Weights of a small class-conditioned image diffusion model.
Model: 1.96M parameters, 32-pixel images, norm groupnorm, activation silu, widths [48, 96, 96].
Training: soap at rate 0.0049, 10200 steps, batches of 256.
Data: trained on photos of plants, animals and fungi (iNaturalist), 155796 training examples.
Rows from block 2 of a small class-conditioned image diffusion model, named by matrix and row number. Rows with one number belong to one channel. Each number is 500 + 50 x the weight over its row's rms, rounded and kept within 0 to 999. All counts start at 0. Numbers have three digits each.
After each channel's rows are labels from the 100 images, of 14848 (inputs lightly noised), where the channel reaches its highest value: "strongest on" is what is common among them. Only what is clearly more common there than usual is listed. The data: photos of plants, animals and fungi (iNaturalist). In brackets: how many of the 100.
# convs0: first 3x3 conv (model.enc.1.0.convs.0.weight, 96x96x3x3, each kernel summed), inputs 48-95
# convs1: second 3x3 conv (model.enc.1.0.convs.1.weight, 96x96x3x3, transposed, each kernel summed), outputs 48-95

convs0.38:536486514584553461481525464593528482501440465433517505444480448507533460502531491453474522556575637513468367408566675546478458394520457426398440
convs1.38:519437527508525510524546486503513518484563499475432484484458496533553506542548595543397469400490417443486559495473403372553454654464447501520557
strongest on: order Passeriformes (57)

convs0.24:401501609580569443523486530503513570437554504491434551428473465424454506506468626531478488582583413579511618441456508480545502511509500514468480
convs1.24:536529455471509568552579361495513551509380468493535452503446517556491540587451538446496472516484480466549478537511483514494479520506464554547576
strongest on: class Mammalia (38); order Carnivora (28)

convs0.45:554522472506661505479504559559563511568510446506366426506571442500523392502441542485444487505459507601603519498560516523486540493465557511494577
convs1.45:495411519386453402488508501475438482468513634539529522560559555429447498525468481470436505500505494466457479411515469491499550501575517525483471
strongest on: class Insecta (70); phylum Arthropoda (70); order Lepidoptera (36)

convs0.61:421525454493484445466492443538499501436514501479672513518410618500518572550448536502505540473529385498544442482434433447443550508514545575449493
convs1.61:568502528450523545497437508517562542521421518524417546547539533576503438488478500508377508552532575442470510519515583508610548502561505498536582
strongest on: class Insecta (100); phylum Arthropoda (100); order Diptera (36); family: Syrphidae (34)

convs0.66:529501449422496488445521516525500378493472480474539469546513412486433444505517514546551396488510438463520412492471536506435520403463511556506446
convs1.66:425561580420535555463491483508452565493482535520511512486487500526607544508512574552444506445473407501486380501535488514542526429503453470444491
strongest on: order Odonata (25)

convs0.26:489460534463463479520492543469473465585547440505473528516442512545533487439601494492499493472527481494535448532582528480472464535473516557554482
convs1.26:639457464603448473502478527500509448390476463484428474487535547504502473510506422479553495574522498467563509590483563465494433495446432516445546
strongest on: phylum Tracheophyta (31); kingdom Plantae (31)

convs0.89:441489363439482476394454434510437428538511532443452407495531486494434504539435458549438567500537505514506420462548519387467386447539514532520483
convs1.89:534548612498508486535481543467515482475472506409505549525480513402490451419507570372556461487430470483490425515424562503485498518400448450555555
strongest on: phylum Tracheophyta (88); kingdom Plantae (88); class Magnoliopsida (87); order Lamiales (47)

convs0.23:544477511525468477495419438447497486530450466330519489671455472621466480507489477556431494452463435402470484524377432475435420497468488581523465
convs1.23:519552526452504456477540447478509504496584444663393478316461476467530580539517528428595455480482550445542515415506558507495553517489494454543504
strongest on: class Insecta (81); phylum Arthropoda (81); order Lepidoptera (48); family: Nymphalidae (27)

convs0.12:536557546478432470425534549438531445484535478525487515391549569553468599500473438525474469436468543474460476524577417471441491473519488502536433
convs1.12:590569478480473536495482496543502478437436579446516492500527519593453418556547490503467530452614492604487494542523472424580540448448513496515489
strongest on: phylum Chordata (100); class Aves (99); order Anseriformes (71); family: Anatidae (71)

convs0.3:555530516500480473512484533532464469483624464472520460437477473548522511547543597558536515529475528597479596512550496547535574476445533548483490
convs1.3:471405526538527458516544489545611543615393415451536569510474391549457478441566368490520532448459525518407552485533467531436478491531583567504546
strongest on: class Mammalia (26)

convs0.35:424480476478493476540504509356532479547454504453464488573496441535521456482451526532477517407546514457538507477478378427409518533475473471502481
convs1.35:491442514558475579435548547521549460528445488543486568562485449469526479478601506476546503464474491547562427491481528525496418549486410446589536
strongest on: order Anseriformes (28); order Charadriiformes (28); family: Anatidae (28)

convs0.78:529473488489557471481452520526468520516451461509429479492468530517654502511499423468449492614423656551506534473514598515477451465452513525440467
convs1.78:479526600495494595508448438476518554506543528489484503487525504577452553559500517475465497380450330492478422479483504611462487403447441504545409
strongest on: order Passeriformes (54)

convs0.88:507465465478487506493511402490522565514499637526547585538622482366538541454498479483449526476462517401489451474448489511511517503502519503511487
convs1.88:562548489552545520507466533500503453577460421482453505496509416591454534531523480532538509580434521510498577593516527500482361490510578466521482
strongest on: class Insecta (77); phylum Arthropoda (77); order Lepidoptera (69)

convs0.74:525479507556493371532612431437610516498426501504521540468519497461485573492457512425528472488485496404508457559489469547590497429495556462474592
convs1.74:501476540547420532587509536521483532513421478580560526509611491501504548454439533463438528588432497411446615429520534480463465515529430460571455
strongest on: order Charadriiformes (26)

convs0.82:510586447463451480473456410499517521474495499533569504573518449518417566512555542544559441537480487477456518512394499498476480434485463540504542
convs1.82:559490464433568519530552443482532501519509509495477359464485519558549478456458454527563553560535492569557403474505538456505466500535422468506555
strongest on: phylum Tracheophyta (38); kingdom Plantae (38)

convs0.31:535547453386503416440528430483412526531476526516543519410476432547435573517513556393430500460590455479529418517531552521485486520509530499450515
convs1.31:420424483558469501507498442513557571517474449463492522575506418475483457455644593553519531591439551508519516562456507515562454526488468486527551
strongest on: phylum Basidiomycota (64); class Agaricomycetes (64); kingdom Fungi (64); order Agaricales (38)

convs0.80:512479468458526513429501487544568580515494511530537503470504408458479449563504453445490353495471515500471525530463504551496490473334529456495540
convs1.80:485578488552457527545493506490397404501491548466420535565507563517578508493547535501505536632460498550473487499504462519551463520509454587408516
strongest on: phylum Chordata (94); class Aves (93); order Passeriformes (57)

convs0.9:450520476482542483504513497455469528282452527492551535630560405545524560503480509462525519485413484573529541489528497503451424541458449439510512
convs1.9:572480510453467528510463515523515458469460547545453423342559623435481395487437491513394513429573473513524430534480475454545570466518431530489498
strongest on: class Insecta (69); phylum Arthropoda (69); order Lepidoptera (48)

convs0.86:531501532509447484433441536419494460594391527473538544494557423561504493508538502480496527548525547524475447544525520439458451558564610504555508
convs1.86:522545397440612387519496503455504497395513427492529617491395449419453516491538538562488392449510505483493479561507514488529541594443513490516483
strongest on: order Charadriiformes (31)

convs0.56:562426503534581495510545600524533530533526435430475420534439580497487514500557483485510473504525556598420522496570529515502471484490501543499574
convs1.56:443546523456490573476497449469523471465474474454564576499476461566475485496512459502418450561526468404511508574412499514482489521541518457503473
strongest on: order Passeriformes (50)

convs0.60:507508507411522630530460429446489542511436562517530510486476482492527528532496508492531479430498466375520445574443501397479503557438507507501553
convs1.60:593404437533491601472467504545489440508470470358493586493499474461628487482510551491547518536437489513461567583467510440499590458477461526474513
strongest on: order Charadriiformes (56); order Anseriformes (40); family: Anatidae (40); family: Laridae (26)

convs0.54:524538531569563478532548505543521484530534449490503495505468518502463493510502470544463491485494473439529492477692554469486480511677453500486484
convs1.54:501413390505403475526460578518456502450451500498568548541574504419458399431521555443630509460554484554495449457535524544489526461465543543504497
strongest on: order Passeriformes (50)

convs0.71:447494389444560540569564534439507444485555471418529422574521502533496456510537505509482509477492569505559550492405519377459541520458492461568467
convs1.71:507509577493568491443439466503497501560408538507488584461535509496547522525499530387517457402421413441489402496501478512532518503485481577466527
strongest on: order Galliformes (36); family: Phasianidae (26)

convs0.17:511480505576456471519549525605529458546607500558478640461418502503415484518471460466501497556495447528483505548584508539546510502413513571528546
convs1.17:524541415502559481483454528462513474392504595394544483529580472448496510465574596526536577457517540495513550527507509560483436475574426450456444
strongest on: kingdom Plantae (63); phylum Tracheophyta (63); class Magnoliopsida (46); order Lamiales (29)

convs0.85:453514447522514455560520489476498517484486488514548531526504485433367528524531487478550462427514360415488507559495457392489583416578528442530414
convs1.85:590521598548507561493503416519517456567460512533528507476470468540460456471502453475462495483522424443463557475533529619460417443511506604595542
strongest on: phylum Arthropoda (70); class Insecta (68)

convs0.4:639502542420498464505494477552512515598550484447535453608487488467502423456436492551394459495542501503449512531479519560498483507521465539497506
convs1.4:477497497491553552510562547463537592601453396439481532536461472608538434497482520592410502528445537517427530549515522498580407525543552491571539
strongest on: phylum Arthropoda (86); class Insecta (85)

convs0.10:503506492457470473482441470478442443501553526449430459714557474531490540541451483478486499488487516479547448524513481528445389512450472620504484
convs1.10:576455573479457465414398472531451476378541481541532492392545545509510578520544469522506524500495480512470519494488463441505553480516456493498465
strongest on: class Insecta (59); order Coleoptera (53); family: Coccinellidae (48)

convs0.55:519530530574548507556619529571505572537404425509534518426534554520590535575440480506516508486522501487449551429374515516528521584512514470518429
convs1.55:497521526503514441489464523500484413493561543502524495472487389579439491517551472413504526471414497486565444513535521446481462477496498484409579
strongest on: class Aves (90)

convs0.15:504409544486547522518565505526530476408461499612449566470490615522487623474499539501612497567456577519516516529571563542517437435467556527520586
convs1.15:495570489457486476496487469571415470622509495416546530562477507607493444538492536493413515456552503509520515423492493429485566461525457445520408
strongest on: phylum Arthropoda (85); class Insecta (82); order Lepidoptera (46)

convs0.67:511489494570498509464412536536476549513614527553485514465448543481536466547644579563494497589545542639500513512513575589605556505513485477503491
convs1.67:545484564521520509492434536512537568388463475466458480458591478432498475528552517500489539500539531513512502568413471557486553490462561451594502
strongest on: class Insecta (99); phylum Arthropoda (99); order Diptera (46); family: Syrphidae (43)

convs0.33:501496491553468487484492445487454557503398623495511584564350459512516508477536446486376469445568463478419509478458508460436496491510448466453472
convs1.33:470432443575461498497529503537527532486556447451526483432438532483403591565571488519449542510543480532458517451466464414540598468466567522561481
strongest on: class Insecta (94); phylum Arthropoda (94); order Diptera (93); family: Syrphidae (62)

convs0.91:492501421514474561435460523511534496430531457505500457386522398540356514500513450463470484545540620528502480574423456536400572468412524501581560
convs1.91:548560520562641559491496433574532464545399571519449514551510493552524459466576503462519567517521509462422456435565559531567460439442542580500509
strongest on: order Lepidoptera (36)

convs0.64:502482455484475656467434475458474511451536483433470549490465466516525506424462550439494439523437561465486644507467467426470529639471504538564512
convs1.64:499560495449520457428439493482424491565445516641514490522484598553475533517510525547398471550442550531436529530489447523502466603495503527497453
strongest on: phylum Tracheophyta (29); kingdom Plantae (29)

convs0.79:437539428492484499516487432458515423474529535503519450514529486459503551518472455517431595496463418377542389525509411426463519454581532497493397
convs1.79:591433507576538453452545531485530587442445462488429555476480464404445419454500446453528539454476558515444473418499499590499442498472486491590549
strongest on: phylum Arthropoda (87); class Insecta (84)

convs0.40:447569426486434452455498512430457453543469596589496494568435614389498576541555460520511530487621524480509436536595489456453513477568538594467504
convs1.40:459529517483413470394404531450475469498503546532478453489533524558416640505505472404423461471329472547561432502461434468452487494524492516489471
strongest on: phylum Arthropoda (69); class Insecta (66)

convs0.20:422459483445488405470518511524495401475535500539436529365495576438451388570482489513541506490493504564452586513519550550526512458470523532563469
convs1.20:515478503555438597587535563526583594493498515451468497457521448526524542446464510494467575478591468527587471460593531549515532578553500537541554
strongest on: class Aves (95); phylum Chordata (95); order Podicipediformes (53); family: Podicipedidae (53)

convs0.58:455458516433468528469484458571430439488638516490563503452585514466482609523512506535509533494553448557541448470466438537491515449487501467362477
convs1.58:562473450559507499467504492391512553610479407473537443469387465538482418473516519491483494509399499481549451535548528473497494486460371508580519
strongest on: kingdom Plantae (69); order Asparagales (45); class Liliopsida (45); family: Asparagaceae (36)

convs0.46:471513443524493511481518544466469501481529477434444488523502454454627499524542492506484631553508526529506544523525501487497555567706526550521495
convs1.46:479503438386571443517452506522457471538446508583539464524508552519436487465509491498563447371523465494609426505502507473495452474469495537479515
strongest on: order Lepidoptera (34)

convs0.42:478561485419503415471550469478455496562437485482466507554432482413553503487471438609529496617559493500454541491532572546537518499454531523471461
convs1.42:375569437504529543524432508533538441501536548386580452561520497487423477476543578460581501501608511533592455507479501479459515502538493498423503
strongest on: phylum Tracheophyta (100); kingdom Plantae (100); class Pinopsida (40); order Pinales (40)

convs0.28:518482478479479445465489444537465533538517458459524426553472434524433449528593537492515486523501511486542571513528561520516540509555506468503530
convs1.28:569438424543456405510431525489423456547524522461546572522482513587439495441489541523472444559495490463527469486432456456429441502439419470519510
strongest on: class Mammalia (35)

convs0.29:420462505527548450467494481506475455567430455444411486574502599398451401472596468481551489468542442482578459471414546516454511439451454449439564
convs1.29:497481580496494504564475501468431508536526535532489473456501438456460371535432486612552453425574500430447575513573498431577509495514542557541500
strongest on: order Passeriformes (64)

convs0.84:503481566585476468438524604516500523601565634606512562472577592475503556549523443568563517468472507569458575550607456499541533501480499509521479
convs1.84:544412502446425437469481448498452498465545445576481463560417591505587522531514436433463508468347494484489565458477494498505535475440446545437502
strongest on: class Aves (89); order: Charadriiformes (30); order Anseriformes (29); family: Anatidae (29)

convs0.22:476480492570576526513489580544509504476596513610562635484501520510532556508539545460537398458480488629560489466512502408567607479433523478542508
convs1.22:519494550485400478531561523472529513482537556412458432563396466537471420591526443496434532522442468413500421512479511548478429553521466535463534
strongest on: phylum Tracheophyta (32); kingdom Plantae (32); class Magnoliopsida (29)

convs0.7:507460649555468481555521457552444557452487496571522456496455531470493528523496584461600510564559456535458488488427481502432561484446405508474516
convs1.7:459417486521460537456420537484464421559566428522543601497520535540559553503542443561486461552418481476582540538503425459461466440458527433547547
strongest on: class Insecta (77); phylum Arthropoda (77); order: Lepidoptera (35); order Diptera (26)

convs0.2:618459523529617467567541520626536545533557405473450407450518436600492490535488532513481465503580540536503501514450525508467468506501502570511502
convs1.2:421512480506488424500576488471480489507467519475467515514414506532483515460493503344539549541388502551534465451474528427506545500507421475488487
strongest on: order Charadriiformes (31); family: Laridae (26)

convs0.48:502487429496458502485510473400476434509508459517525536526502543546387516459484501514563380449534460472505489478496415443361542444391550527576485
convs1.48:500550605456504530508485512486498422497522521513494436472518474517482540477526532433389525444451414481509574511476464479463513505521443546505536
strongest on: phylum Arthropoda (70); class Insecta (63)

convs0.51:487510527530520448497513454514478495443524509512552488539640479490573520647573525503580553404462509540605520447402428489497557438535452485494467
convs1.51:496460500476447531522554533538572499574530451435429501450512414489510499477443484482484446562490485485439504568568580564517472490556610534545548
strongest on: phylum Chordata (99); class Aves (94)