A small class-conditioned image diffusion model, trained from scratch.
Model: 32-pixel images, norm groupnorm.
Data: 155796 training examples, 16.8 epochs.
Rows from block 9, named by matrix and row number. Rows with one number belong to one channel. Each number is 128 + 32 x the weight over its row's rms, rounded and kept within 0 to 255. All counts start at 0. After the name is the row's rms in percent of the matrix's.
# convs0: first 3x3 conv (model.decb.0.1.convs.0.weight, 96x96x3x3), inputs 16-23, a 3x3 kernel for each
# convs1: second 3x3 conv (model.decb.0.1.convs.1.weight, 96x96x3x3, transposed), outputs 16-23, a 3x3 kernel for each
convs0.22 083 [149 114 163 189 159  75 131  84 126 102 155 107 144 169 127  97 139 111 119 103 122 119 151 103  87 158 129 133 191 122 162 174 145 136 130 106 113  91 133  82  75 152 146 126  95 117 196  86  91 147 143  91 167 132 103 122 149 133 122 126  71 118 119 124 118 167 111 116 119  76  99 103]
convs1.22 084 [ 68 147 105 185 134  82 108  96 139 179 123 148 103  12 128 116  81 136 112 180 140 115 175  94 122 234 135  93 136 127 191  76 141 133 121 145 132 133 159  57 126 128 132 138 136 134 157 172 104  85  91  96 163 161 140 181 134 161  99 138 185  86 183 112 111 160  83  86 169 117 141 113]
convs0.23 104 [111 103 109 169 170  73 140 134 144 125 144 116  77  11 169  96 185 128 144 106  79 146 161 155 141 153 118 106 130 157 123 139 143 123 187 147 140 126 176 134 121 138 129 159 106 165 149 107  81  53 145 148 144 125 146 125 135 134 185  87 134 136 147 102 114 143 122 121 107 114  73  98]
convs1.23 098 [134 140 119 108 107  54 141 126 112 137 123 135 161 158 167 122 133 115 140 119 116 126  85  97 113 160 126 103 103 138 101 120  90 145 153 155 156 107 118  88  83  89 116 174 157 125 187 164 112 181 156  93 139  99 176  87 118 125  99 120 143 117 174 107 100 140 157  47 114 118 170 108]
convs0.24 097 [ 99 182  52 130 159 180 154  65 154 120 156 126 112 139  75 141 213 163 102 213 100 112 148 177  72 105 116 156 131 148 145  87  72 151 162 117 156 162 162 113 133 162 163 133 179 120 181 169  76  82  81 122 129 145 131 151 136  69 120 202 136  97 115  87 140 156 187 100 114 105 118  99]
convs1.24 108 [187 139  82 105 123 134 160 165  98 168  95 124 152 135 129 132 104 140  98 184 232  43 120 161  89  71 155 133  91 101  99 137 114 157 187 135 114 139 127 113 155 111 159 130 114 125  91 116 154 155 143 111 141 155 176 176  90  46 149 179 130 118  98 179 168 141 141 177 130 146  75  88]
convs0.25 111 [115 152  96 149  91 150 117 151 107 118 102 144 140 147 132  77 124 130 108 112 142 135 128 159 130 116 116 144 129  96 139 232  90 150 119 161 103  58 137 143 142 129 103 139 128  98  95 177 123 122  88  74 157 114 111 186 143 112  99 143 115 115  96 181  74 121 129 169 118 118 105 135]
convs1.25 074 [124 125 117 104 143 123  50 113  99 120 141 127  74 205 156 107 172 132 123 134 119 120 147 150 148  81 137 164 133 133 144 144 120  99 134 147 133 123 123 118 146 156  56  62 127 131 124  97 180  81 100 191 162 161 150 170 145 162 173 164 139 134 145 116 130 137 145 161  94 135 118 146]
convs0.26 105 [150 164 125 125 140 140 109  98 142 154 128 148 156 110  87 107  43 117 113 105 102 147 127 129 108 117 134  90 163 188 102  86 123 150  99 115 123 193 165 133  95 174 107  73 142 124 135 143  98 102 152 108 143 165 102 191 125  93 140 201 110 134 173  74  78 147  89 118  83 160 147 144]
convs1.26 095 [117 137  73  85 200 155 100 159 119 175  81 103 146 100 113 128  93 134 115 140 103 109 139 133 164 103 156 151 155 136 166  90 158 130 134  99 119 147 138  89 140 100 145 103 133 137 211 135 120 153  68 123 114 183 130 128 158  83  87 128 116 147 137 151 172 103  95  67 143 101 100 173]
convs0.27 100 [144  97 111 139 146 199 118 127 147  58  95 152 111 148  89 190  99 138  93 139 143 159 165  99 174 158  83 146 106 175 152 146 131 133 164 143 106 136 101 152  93 148 174 161 112 139 115 112 164 193 167 117 168 137 132  96 121 149 101 127 128 144 128 120 127  92  97 106 136 154 122 176]
convs1.27 099 [132 124 145 140 131  92 107  86 108 103 135 128  89 109 161 158 166 149 152 109 166 146  79 111 139 160 163 132  88 155 120 103 142 138 107  66 114 189 133 144  82 158 143 139 102  96  67  99 153 121  84 149 162 113 125 116 144 113 118 129 144 171 111  86 136 120 108 124 218 216 126 138]
convs0.28 084 [119 119 116 167  86  91 125 131 148 126  96 125  84  25 165 134 206 113 124 152 136 140 103 124 139 153 145 162 132 130 158 152 121 172 120 150 123 143 125 129  93 160  50 195 132 153 159 171  83 149 198 154 181 127 153 136 117 160  49  85 168 157 124 138  80 147 172 156 144 123  87  90]
convs1.28 097 [ 95 152 175 128 182 146 104 115 132 149  25 147 144 193 115 152  91 165 157  78 163 144  76 119 144 102 131 143 191 133 141 143 106  78 140 150 139 181 178 109 132 104 141 130 164 107 103 138 162 158 176 129 118  95  64 122 162 146 201 127 119 124  99 139  94 120 158 117 150 133 118  74]
convs0.29 101 [193 121 156 128 100 147 122 101 151 160 108 127 160 123 152 120 138 211 145 167 162 132 137 130 138 146 154  91  92  81  88 172 170 175 101 103 127  99 151  93  89 137 119 111  91 110 165 189  79 199 161  61 155 128 118 112 189 167 173 121 162 157 112 124 109 151 105 100 105 139 150 123]
convs1.29 106 [ 53 115 146 117 172  97 101 189 121 105 155 125  90 161 132 100 116 133 158 193 136 209 120 218 161 130 186  51  82 134 108 212 148 108 161  83 185 169  86 172 126 114 107 157 121  98  89  92 138 163 162 162 118 133 140 107 127 102 162  78 149 181 128 147 255  95 168 103 140  93 106 114]
convs0.30 098 [131 109 139 150 116  67  87 123 123 171  77 120  51  51 191 111 119 145 131 125 103 103 119 188 126 171 139 100  96 154 106 104 148 100 137 160 126 127 132  83  93  83 116  80 132 168  56 130 152 106  69 140 135 108 126  77 163 178  51  85 134 181 161 147 116  89 131 119  86 109 105 139]
convs1.30 105 [ 96 141 153 131 175  85  90 129 156 134 116  75 121 160 167 191  87 125 121  47 111 125 115 159 122 145 127  71 116  67 115 157 124 137 148 133 179 141 182 137  82 131 135 126 106 178 174 167 212 126 157  92 147 123 167 100 103 120 235 113 132 169 107 171  97 184 192 139 159  85 114 136]
convs0.31 095 [145 167 138 119  58 105 151 121 153 108 121 134 127 137  78  72 194 167 109 110  86 125 115 175 141 120 135 149 136  95 116  87 120 102 143 133  94 120 112 216 158  99 131 179 124 137 171 140 142  63  74  76 119  97 135 100 105 137 118 127 104 105 157 121 164 138 113 154 183 114  88 111]
convs1.31 094 [129 158 162 126 111 146 111 138 141 156 165 109 138 121 159  80 131 124 133 162 105  70 164 107 104 149 106 121  84 148 153  99 183 119 126  91  65 156 138 160 169 125 141 196  99 132 139 161 173  52 121 113 170  79 144 141  99 140 149 154 150  68 153  86 166 114 176 215 115 126 149 104]
convs0.32 092 [153  78 101 155 104 130 119 157 149 135  94 110 118  69 166 132 147 103  86  97  75 148 146 129 101 213 175 137 169 174  91 150 181 101  62  92 167  98 118 155 132  96  91  89 117 146 168 113 107 204 111 125 119  98  98  96 133 114 124 165 142  87 106 120  96  81 129  87 128 140 104 147]
convs1.32 090 [133 118 104 139 108 166  99 139 130  97 104 139  79 150 104 150 128  94 131  87 132 124 121 134 175 154 107 159 144 101  85 196 140 100 127 158 125 160  94 135  86 134 106 167 151 118  68 129 127 160  99 122 114 118 166 133 125  29 222 130 145 171 150 111  86 153  98 173 129 158 152 146]
convs0.33 090 [101 149  95 145 133 117 108 168 125 134  96  73 113 151  88 137 158 156 103  78 100  48 121 125 148 148 139 142 146 142 226 180 161 111 122 106 147 126 105 152  68 150 119 126 147 132 164 154  72 108  94 116 117 141 138 122 121 135 116  92 144 155 104 137 135 111  91 134 140 124  30 131]
convs1.33 092 [135  97  71 149 151 115 194 127 120  56 125 137 175 122 124 160 163 145 156 166 146  97 178 192 129  85  95 129 106 135 158  85 114 114 123 172 113  97 145 155 183 180 156 140 111 166  78  95 120  45 151 110 153  92 167  91 128 150 244  99 138 135 117 128  94 153 132 139  32 174 103 110]
convs0.34 089 [138 111  96 111 131 179  99 115 154 163 125 103 114   0  87 123 111 154 119 153 182  99 139 139 127 157 103 116 116 175  85 141 144  96 114 142 108 127 127  94  85  81 141 151 185 110 117 151 100 106 116 174 132 147 111 108 140 118 109 138 134 126 168  75 146 158 114 160 119 110 146 135]
convs1.34 101 [136 189 117 100  95 172 136 141 128  78 167 126  85 159 125 154 107 127 145 147 126 155 154  43 111 128 147 113 132 118 142 153 142 136 165 100 112 120 119 127 146 144 135 117 162  74 197 120 136 171 132 152 103 161 117  83 141 130  66 143 114 126 124 115 179 121 179 111 150 103 122 165]
convs0.35 092 [123 144 115  23 186 159 127 141 121 136 208  98 161   0 142 165  98 119 103 119 125 131 136 102 124 146 129 164 109 160 111 101 113 145 150 131 145  92 144 128 111 101 144  99 115 136 125 127 139  42 168  90 152 139 146 112 187 124 111 193 110 107 138 108 104 165 166  71  80 149 136  77]
convs1.35 102 [141 125 132 131 105 222 113 135  57 111 107 134 110 255  61 103  45 100 184 138 142 115 113  87 139 199 182 153 151 142 123  83 192 119  98 113 138 137 162 175  75 128 111 162 190 149 106 157 126 205  41 146 140 141 140 151 130  82 175 135  92  97 113 140 173 148 148 152 117 123 129 164]
convs0.36 094 [140 133 134  81  91 148 144 121 178 164  89 120 101 159 187  75 139  93 187 132 183 121  91 146 107 108 184 108 146 172 130 138 163 106 114 124 126 120 193 128 135 145 138 161 152 108 148 140 115 159  78 107  87 127 141 185 164  96 143 147  66  95 148 117  82 120 166 154  59  96 158 115]
convs1.36 111 [123 177 145 163  78  86 117 162 173  78 145 127  99 118 119 159 117 139 166 146 169  60  75  94 134  95 133 113 150 126 151 120  48 132 135 170 128 116 119  60 144 143 110  89 139  64 151 153 169 147 129 103 106 132 118 145  92 133 219 121 131 108  81 141 175 109  99 115 110 143 120 134]
convs0.37 094 [132 116  73 111 122  82 162  91 104 144 124  89 164 111  95 151 116 207 164 101 184 148  82  98  61  95 213 144 109 130 169 164 157 203 189 183  91 142  83 113 104 156  41  50 138  40 135 125  92 140 184 117 177 155 137 132  97 136 181  92 147 117 133 135  94 163 104 151 185 139 131 177]
convs1.37 107 [ 99 192  85 142 161 122 160 117 175 113 111  76 173 112 151 125 135  58  87 126 178  76 165  92  79 181 134 100 146  78 138 151 120 169 100 128 139 143 122 107 125 147 135 161 123 150 180  76 148  78  95 116 112 136  73 131 131 155 107 156  70 133 143 118 111  35 131 183 137 148 146 149]
convs0.38 097 [133  96 137 130  71 139 133 182 119 108 159 120  97  97 125 114 116 159 101 130  77  73 124  95 193 149 192 154 121 164 157 110 105 157 106  89 143 177 113 136 100 114 117 107 138  62 124 170  68  92 172 115 145 139 120 132 112 180 126 120 135  94 153  76  84  88 173 142 114 126 149 108]
convs1.38 095 [160 115 131 147 145 103 123 170 155 126  63  97 196 198 150  97 151 105 141 121 121 113 144  96 119 140 132 131 108  73 150 134 145 155 174  76  85 188 109  78 128 149 131 141 152 147 180 153 141 128  62 125 144 131  89 117  88  95 176 192  73 174 152 123 102 143 119 161 129 169 145 150]
convs0.39 106 [104 121 126 155 166 149 176 149  77  88 168 153 156 163 108 148  90 151 146 155 135 178 113 100 146 135 106 121  75  91 101  64 184  96 135 153 168 158 159  92 228 133 143  52 145 173 145 115 181 137 141 113  94 165 145 169 103  95 107 157 146 108 137 109 111 125 140  83 147 115 114 116]
convs1.39 088 [155 106 150 137 184  76 104 116 148 166 134 108 182 167  54  57  82 159  89 120 122 130 126  88 106 140 165 154 159 116 168  77 116 169  90 117 149  56 135 131 223 115 120 136 126 119 124  79  99  56  81 116 129 144 148 160 176 129 192 137 151 123 129 108 149 103  72 106 149 109 126 134]
convs0.40 096 [142 139  95 200 144  59 163 100 111 123 112 127 155 140 117  88  91 144 127 139 129 176 126 129 158  99 119 133 139  96 133 164 100  82 109 141 159 151 118 126 117 125 133 185 154 144 105 140 152 137 113  87 132 176 111 161 142 122 123 153  91 138 154 123 150 151 112  91 142  87 101  56]
convs1.40 111 [114 133 113 169 108  43 142 146  99 146  76 163 145 113 133 122 175 112 147 121 141 112 238  54 102  96 168 111 166 142 118  74 181 138 111 157 111 115 129 104 117 110 114 133 140 108 158 134 129 132 151 122 116 113  76 169 147 161  54 159 167 132 109 159 110 157 111 124 175 116 109 143]
convs0.41 119 [155 102  50 101 128 132 116 106 175 114 116  61 132 134 134 147 158 128 140  93  89 146 112 129 136 131 135  99 177 232 125 195 189 128 185 118 130 158 169  97 174 234 100  72 110 143 172  89 115 117 138 115  94 112 148 152  60 139 123  89 118  88 206 132 136 109 129 137  63 112 117  86]
convs1.41 089 [164 124 136 175 158 131 126 117 124 105 165 134  90 109 137 140 103 112 158  93 103 148 137 111 142 158 119 121 166 141 194 132 130 161 149 131 141 126 122 143 114 150  71 131 129  91 168 116  94  55 102 162 162 133  84 136 135 116 157 111  75 137 112  65 126 120  53 123 153 123 132 110]
convs0.42 112 [138 143 100 166  56 114 121 153 113 134 129 132 138 192  72 143 129 145 103 113 145 143 114 119 131 153 129 129 144  99 148 136  76 126  56 138  91 133 111 105 114 165 100 147 115 100 115 128 135 101 144 106 115 123 139  99 108  92 142 141 133 135 133 117 185 146 143  77  50 121 152 148]
convs1.42 071 [ 94 114  87 104  44 105  81 105 131 116 130 108  89 151 115 121 141 153 138 128 140 139  67 146 155 139 100 106 147 165 111  96 159 160 156 164 139 148 115 143 205 146 125 132 101 121 194 127 185 171 109 124 100 135 159 117 131 120  94 119 124 160 126 123 147 139 124 132  97 115 125  90]
convs0.43 112 [ 83 145 181  75 134 192 157  62 147 125 151 142  86 126 143  91 120 152 154 177 118 167 101 137  76 166 133 114 105 132 132 149 171  96 192 175  77 140 130  96  91 182 142  76 127 130 119  81 247  78  60 151 104 121 125 109 172 153 152 175 137 128 112 125 135 173  80  95 131  93 135 153]
convs1.43 110 [129 120  90 142 134 215 135 122 144 127 169 204 105 108  86 123 156 133 141  71 183 100 151 105 130 152 127 105  86 167 130 151 204  84 113 115 110 155  81 110 145 172 132 163 138 138 100 102 169 181  45 130 103 154 171  69 125  91 124 139 106 131 120 134 140 153 128  96 105 112 127 202]